Rows from block 8 of the encoder of a small image VQ-VAE, named by matrix and row number. Rows with one number belong to one neuron. Each number is 128 + 32 x the weight over its row's rms, rounded and kept within 0 to 255. All counts start at 0. Numbers have three digits each.
Before each neuron's rows are labels from the 100 images, of 14976, where the neuron reaches its highest value: "patch colour" is the nearest of a few named colours to the mean colour under the peak. Only what is clearly more common there than usual is listed. The data: crops of objects in photos (Visual Genome). In brackets: how many of the 100.
# fc1: MLP up (encoder.blocks.8.mlp.fc1.weight, 256x128), inputs 0-127
# fc2: MLP down (encoder.blocks.8.mlp.fc2.weight, 128x256, transposed), outputs 0-127

patch colour: grey (60)
fc1.74:142194103130154112086187144221132105104142186118110114112139121125154151150131144140113150117136138162129141086163044144111142076087109133111157158200101135153118210111089108142122153168160155073140155078176152109139125121146095105118188067089128111118154107113152105131154100161137205151173095099088170083146093153138183140171108126144136126146155161136158098069093112166094143090124
fc2.74:136121107139129164084048149105119120111145078077143187105129110111056092134129154108068129112136097162117142086102065133156107147131078106102160171091148134132121154086088101111158096080167104220100196108123084162130133134115160116187159185200124173090107082132181088141153109143092112152134103126129126131142143184111151125184144120187140132099128176139067145158133130107118099143132

patch colour: black (50)
fc1.127:146208121209136164132128143116126135111143119127122161106102149120113083156163097147133135139101135153079086130192143141112144092123128129119144109234149125164154092098096155155132040127150135120142120091117143160190122096076103153147165131171072126079138143077145139188158132138116085108190142105091103073130187107071094114111131144142078144076161154137199127109113129161148108124179
fc2.127:157103182123037195070080130153117103124116125122134116137116112151094147101141098170156164120212121189152145172128103130134141107137121112128163127161073089106098164162117165125143180104168089120114174148105121157164081150131154142198162148096148134109120082134113151148120144130198135109107130079123136113089122061089117158063161130113168113095051143151096087157118127140191097131079

patch colour: grey (62)
fc1.113:129114113149103139047149187112150124143115121131119152084137109104179161166180127161110203122135141091178114079159059109098111107128065153161136146143127090100127130119141081126086136115141168092134120114114158138172136113110084070167164123184146131131093163197168110175133163125171162120147145070102115127137117174209118190140095197136127099170115131112119122164118132089092138092059
fc2.113:169104108078168075062111157141097165096205078150133122098112145144056178094124119067130122124176154062099151083107092097182131175095140118133121110086176161102087089115178121140065081153118121110122080171125128128113151129144120057164115107071117166134142120123079118116110112154186178141096122157129137079111202149142133156151099123095152109129127130109138189133117125171113105113141

patch colour: grey (61)
fc1.186:116097171128198093155161140154124102177147108174110096177158152153057188135131114126104131139175118122150139090122150118140145186193145190138192163124188119144076110128128099101102155052097144132127132139135165098133132165151101087180125101141100127167153169055126117168136099128171123142145093083098104116129120181119131187114114115137151099106124123153138110154201087182108158072184
fc2.186:102127164156095153151147107103161096118145178112131105130137141172255164169094151110130112141143121158128091122161116129116092141098125156148154086166115137162094132166133147067106154149078096044081109128111189068142120121100090103104116130111119088118122189142148118133110173126174140121106153115159184143104090091136124137125111106092144141169074089165172089139164108115104154143103

patch colour: grey (61)
fc1.217:132048088090159085163150104119164105153084132106124161136117125154104071137116133163140164118116143117133097126124103101082170134093216120171097075138120113139123134130160086166159094188071098173106071109164057104112173178121162162169133181143082135160074166100091144134096108129109173100127100149134095124174044113152086148120159109130109102114104133127132168161128120101128198158112
fc2.217:119160173093093102166090132126100126128032141062146133133127123127197119120134111067149093144124131139145110144092113089077079089172083125143151156103102114118178112138189108147128172071126103091139116128131111114115165112112153172054120105130147101179136144199160100108138172174119150155139136151118149077131060113150090120170106117143185136155084093204141143061121120067107111130137

patch colour: black (51)
fc1.169:089128126164143128120162084127119130151092116169146128094144135175132106179066127135087182106064114133087097102151135109150107140137142131112145076146141177094113170095126179164171163113122146167129153109110139167099154162148098130218088129140139137146183069062155176108167195095078182147145097107171123190181106132105120114128154115152120164149111179075128190138105102126140100185164
fc2.169:116053135109142151142094091148111129154111128133097140119139086069139103098147111139143175114165147160147118118116152136080164150168125117152093153186160088124147115114136110076152116143181084089144117162105147108099189158124084191136081134134120068102122079145160125131099171100092104193158110138126146139090123058100089168203163113092124131113029180131131107093096108061124128072100

patch colour: grey (75)
fc1.111:094099139097104131131077108159133118150112148161107149127101127160125105109181068135166068164140120106135203124102075115168116204173205080098146128075112074165097132123076119138137121127158103166168133143125164118102118175160161094104114127119081102113150181130171111133182142132129165173158111174151142151203113129097230153111150107129078100137128135178159168127145109095100162126122
fc2.111:155108101113096134173166127079138108133124139141137133162144139086127101119142158202095074130109118166174109120152079134103092075093144120109135104101144144146133131172087124145118193114138049100171142150128166155103090097096135114115139138133136133129171174151143120096019177117104185184173138127134121144118097151154164132182103157175193162137156132203093101143143067140107123192079

patch colour: grey (64)
fc1.59:177127047086118134132097143123113117138124096111137053138145142127138124096129135088105154071109079131097131154119112130174153113120137203142163166156129105130214119102116126153111169105115110151152177122180142116147137163125094097154134144136085096081120164101114106167083081109137138120130164169120139157088107060114145149146110100235185120115160078228186149112145153098135148155146
fc2.59:133119075090087068069140121158147115138131118107115159129107140090072112120128138060136108093107174079145109213121129138090147154118120169125174165122138132115107164133158063178102158128093067028165082080128118131151153133145121102101180061111131153177104140125126095119136102133144129085065099134105168110092162127134076138121132120153133111127157121217135138183165119113134117159070

patch colour: grey (67)
fc1.190:154136161128073115147112088108128148062148197143170148148143125184095126140128143092148151102097153112079144111152090127113113131115135127100120184170096153128102094117069191157152161122100170133152090127125160141152116124138104129141172118050059174119121130093168107183111120072134102179130078166174061117145114146158079120110135120128134141173066142170120167119121173163056089136203
fc2.190:080115112137071105101105136140131149122107154088089151116140123110150166107198145178087099139106082132157162147076110126202136134208161142077144044157122122087185072147100106182132094124141094142076154134072121092148135138101143125094137176161180113129148105132195143125139129110138142162124143124107112198109116163100108153095097134150153178124164196150106116111091149102081074176126

patch colour: black (77)
fc1.33:075146133121110200146148167159108131080127135206182155090136128101085125084111060126169081090089157117126152156104160107158105159131164102069139096139131109146109124155145102151101098105171129142145095144135170112077078183108140070170148113077140107154180073104163146114177127114156147135120159133044156099096094114072145049156134095115157166108142142163119105178099150130144115153140
fc2.33:156149120124099103086087107122126136052141148117155119118111117124213121165092124130105100172074128090122114147142135107109142066143163117103117169119113126161117101073099158093113065170161147111191164148092135132087067126095110085097105150109144116054130134178177106124061126151095123088102086174137129078177160192120108121152118111162077181127124119155197145099132152122095114061141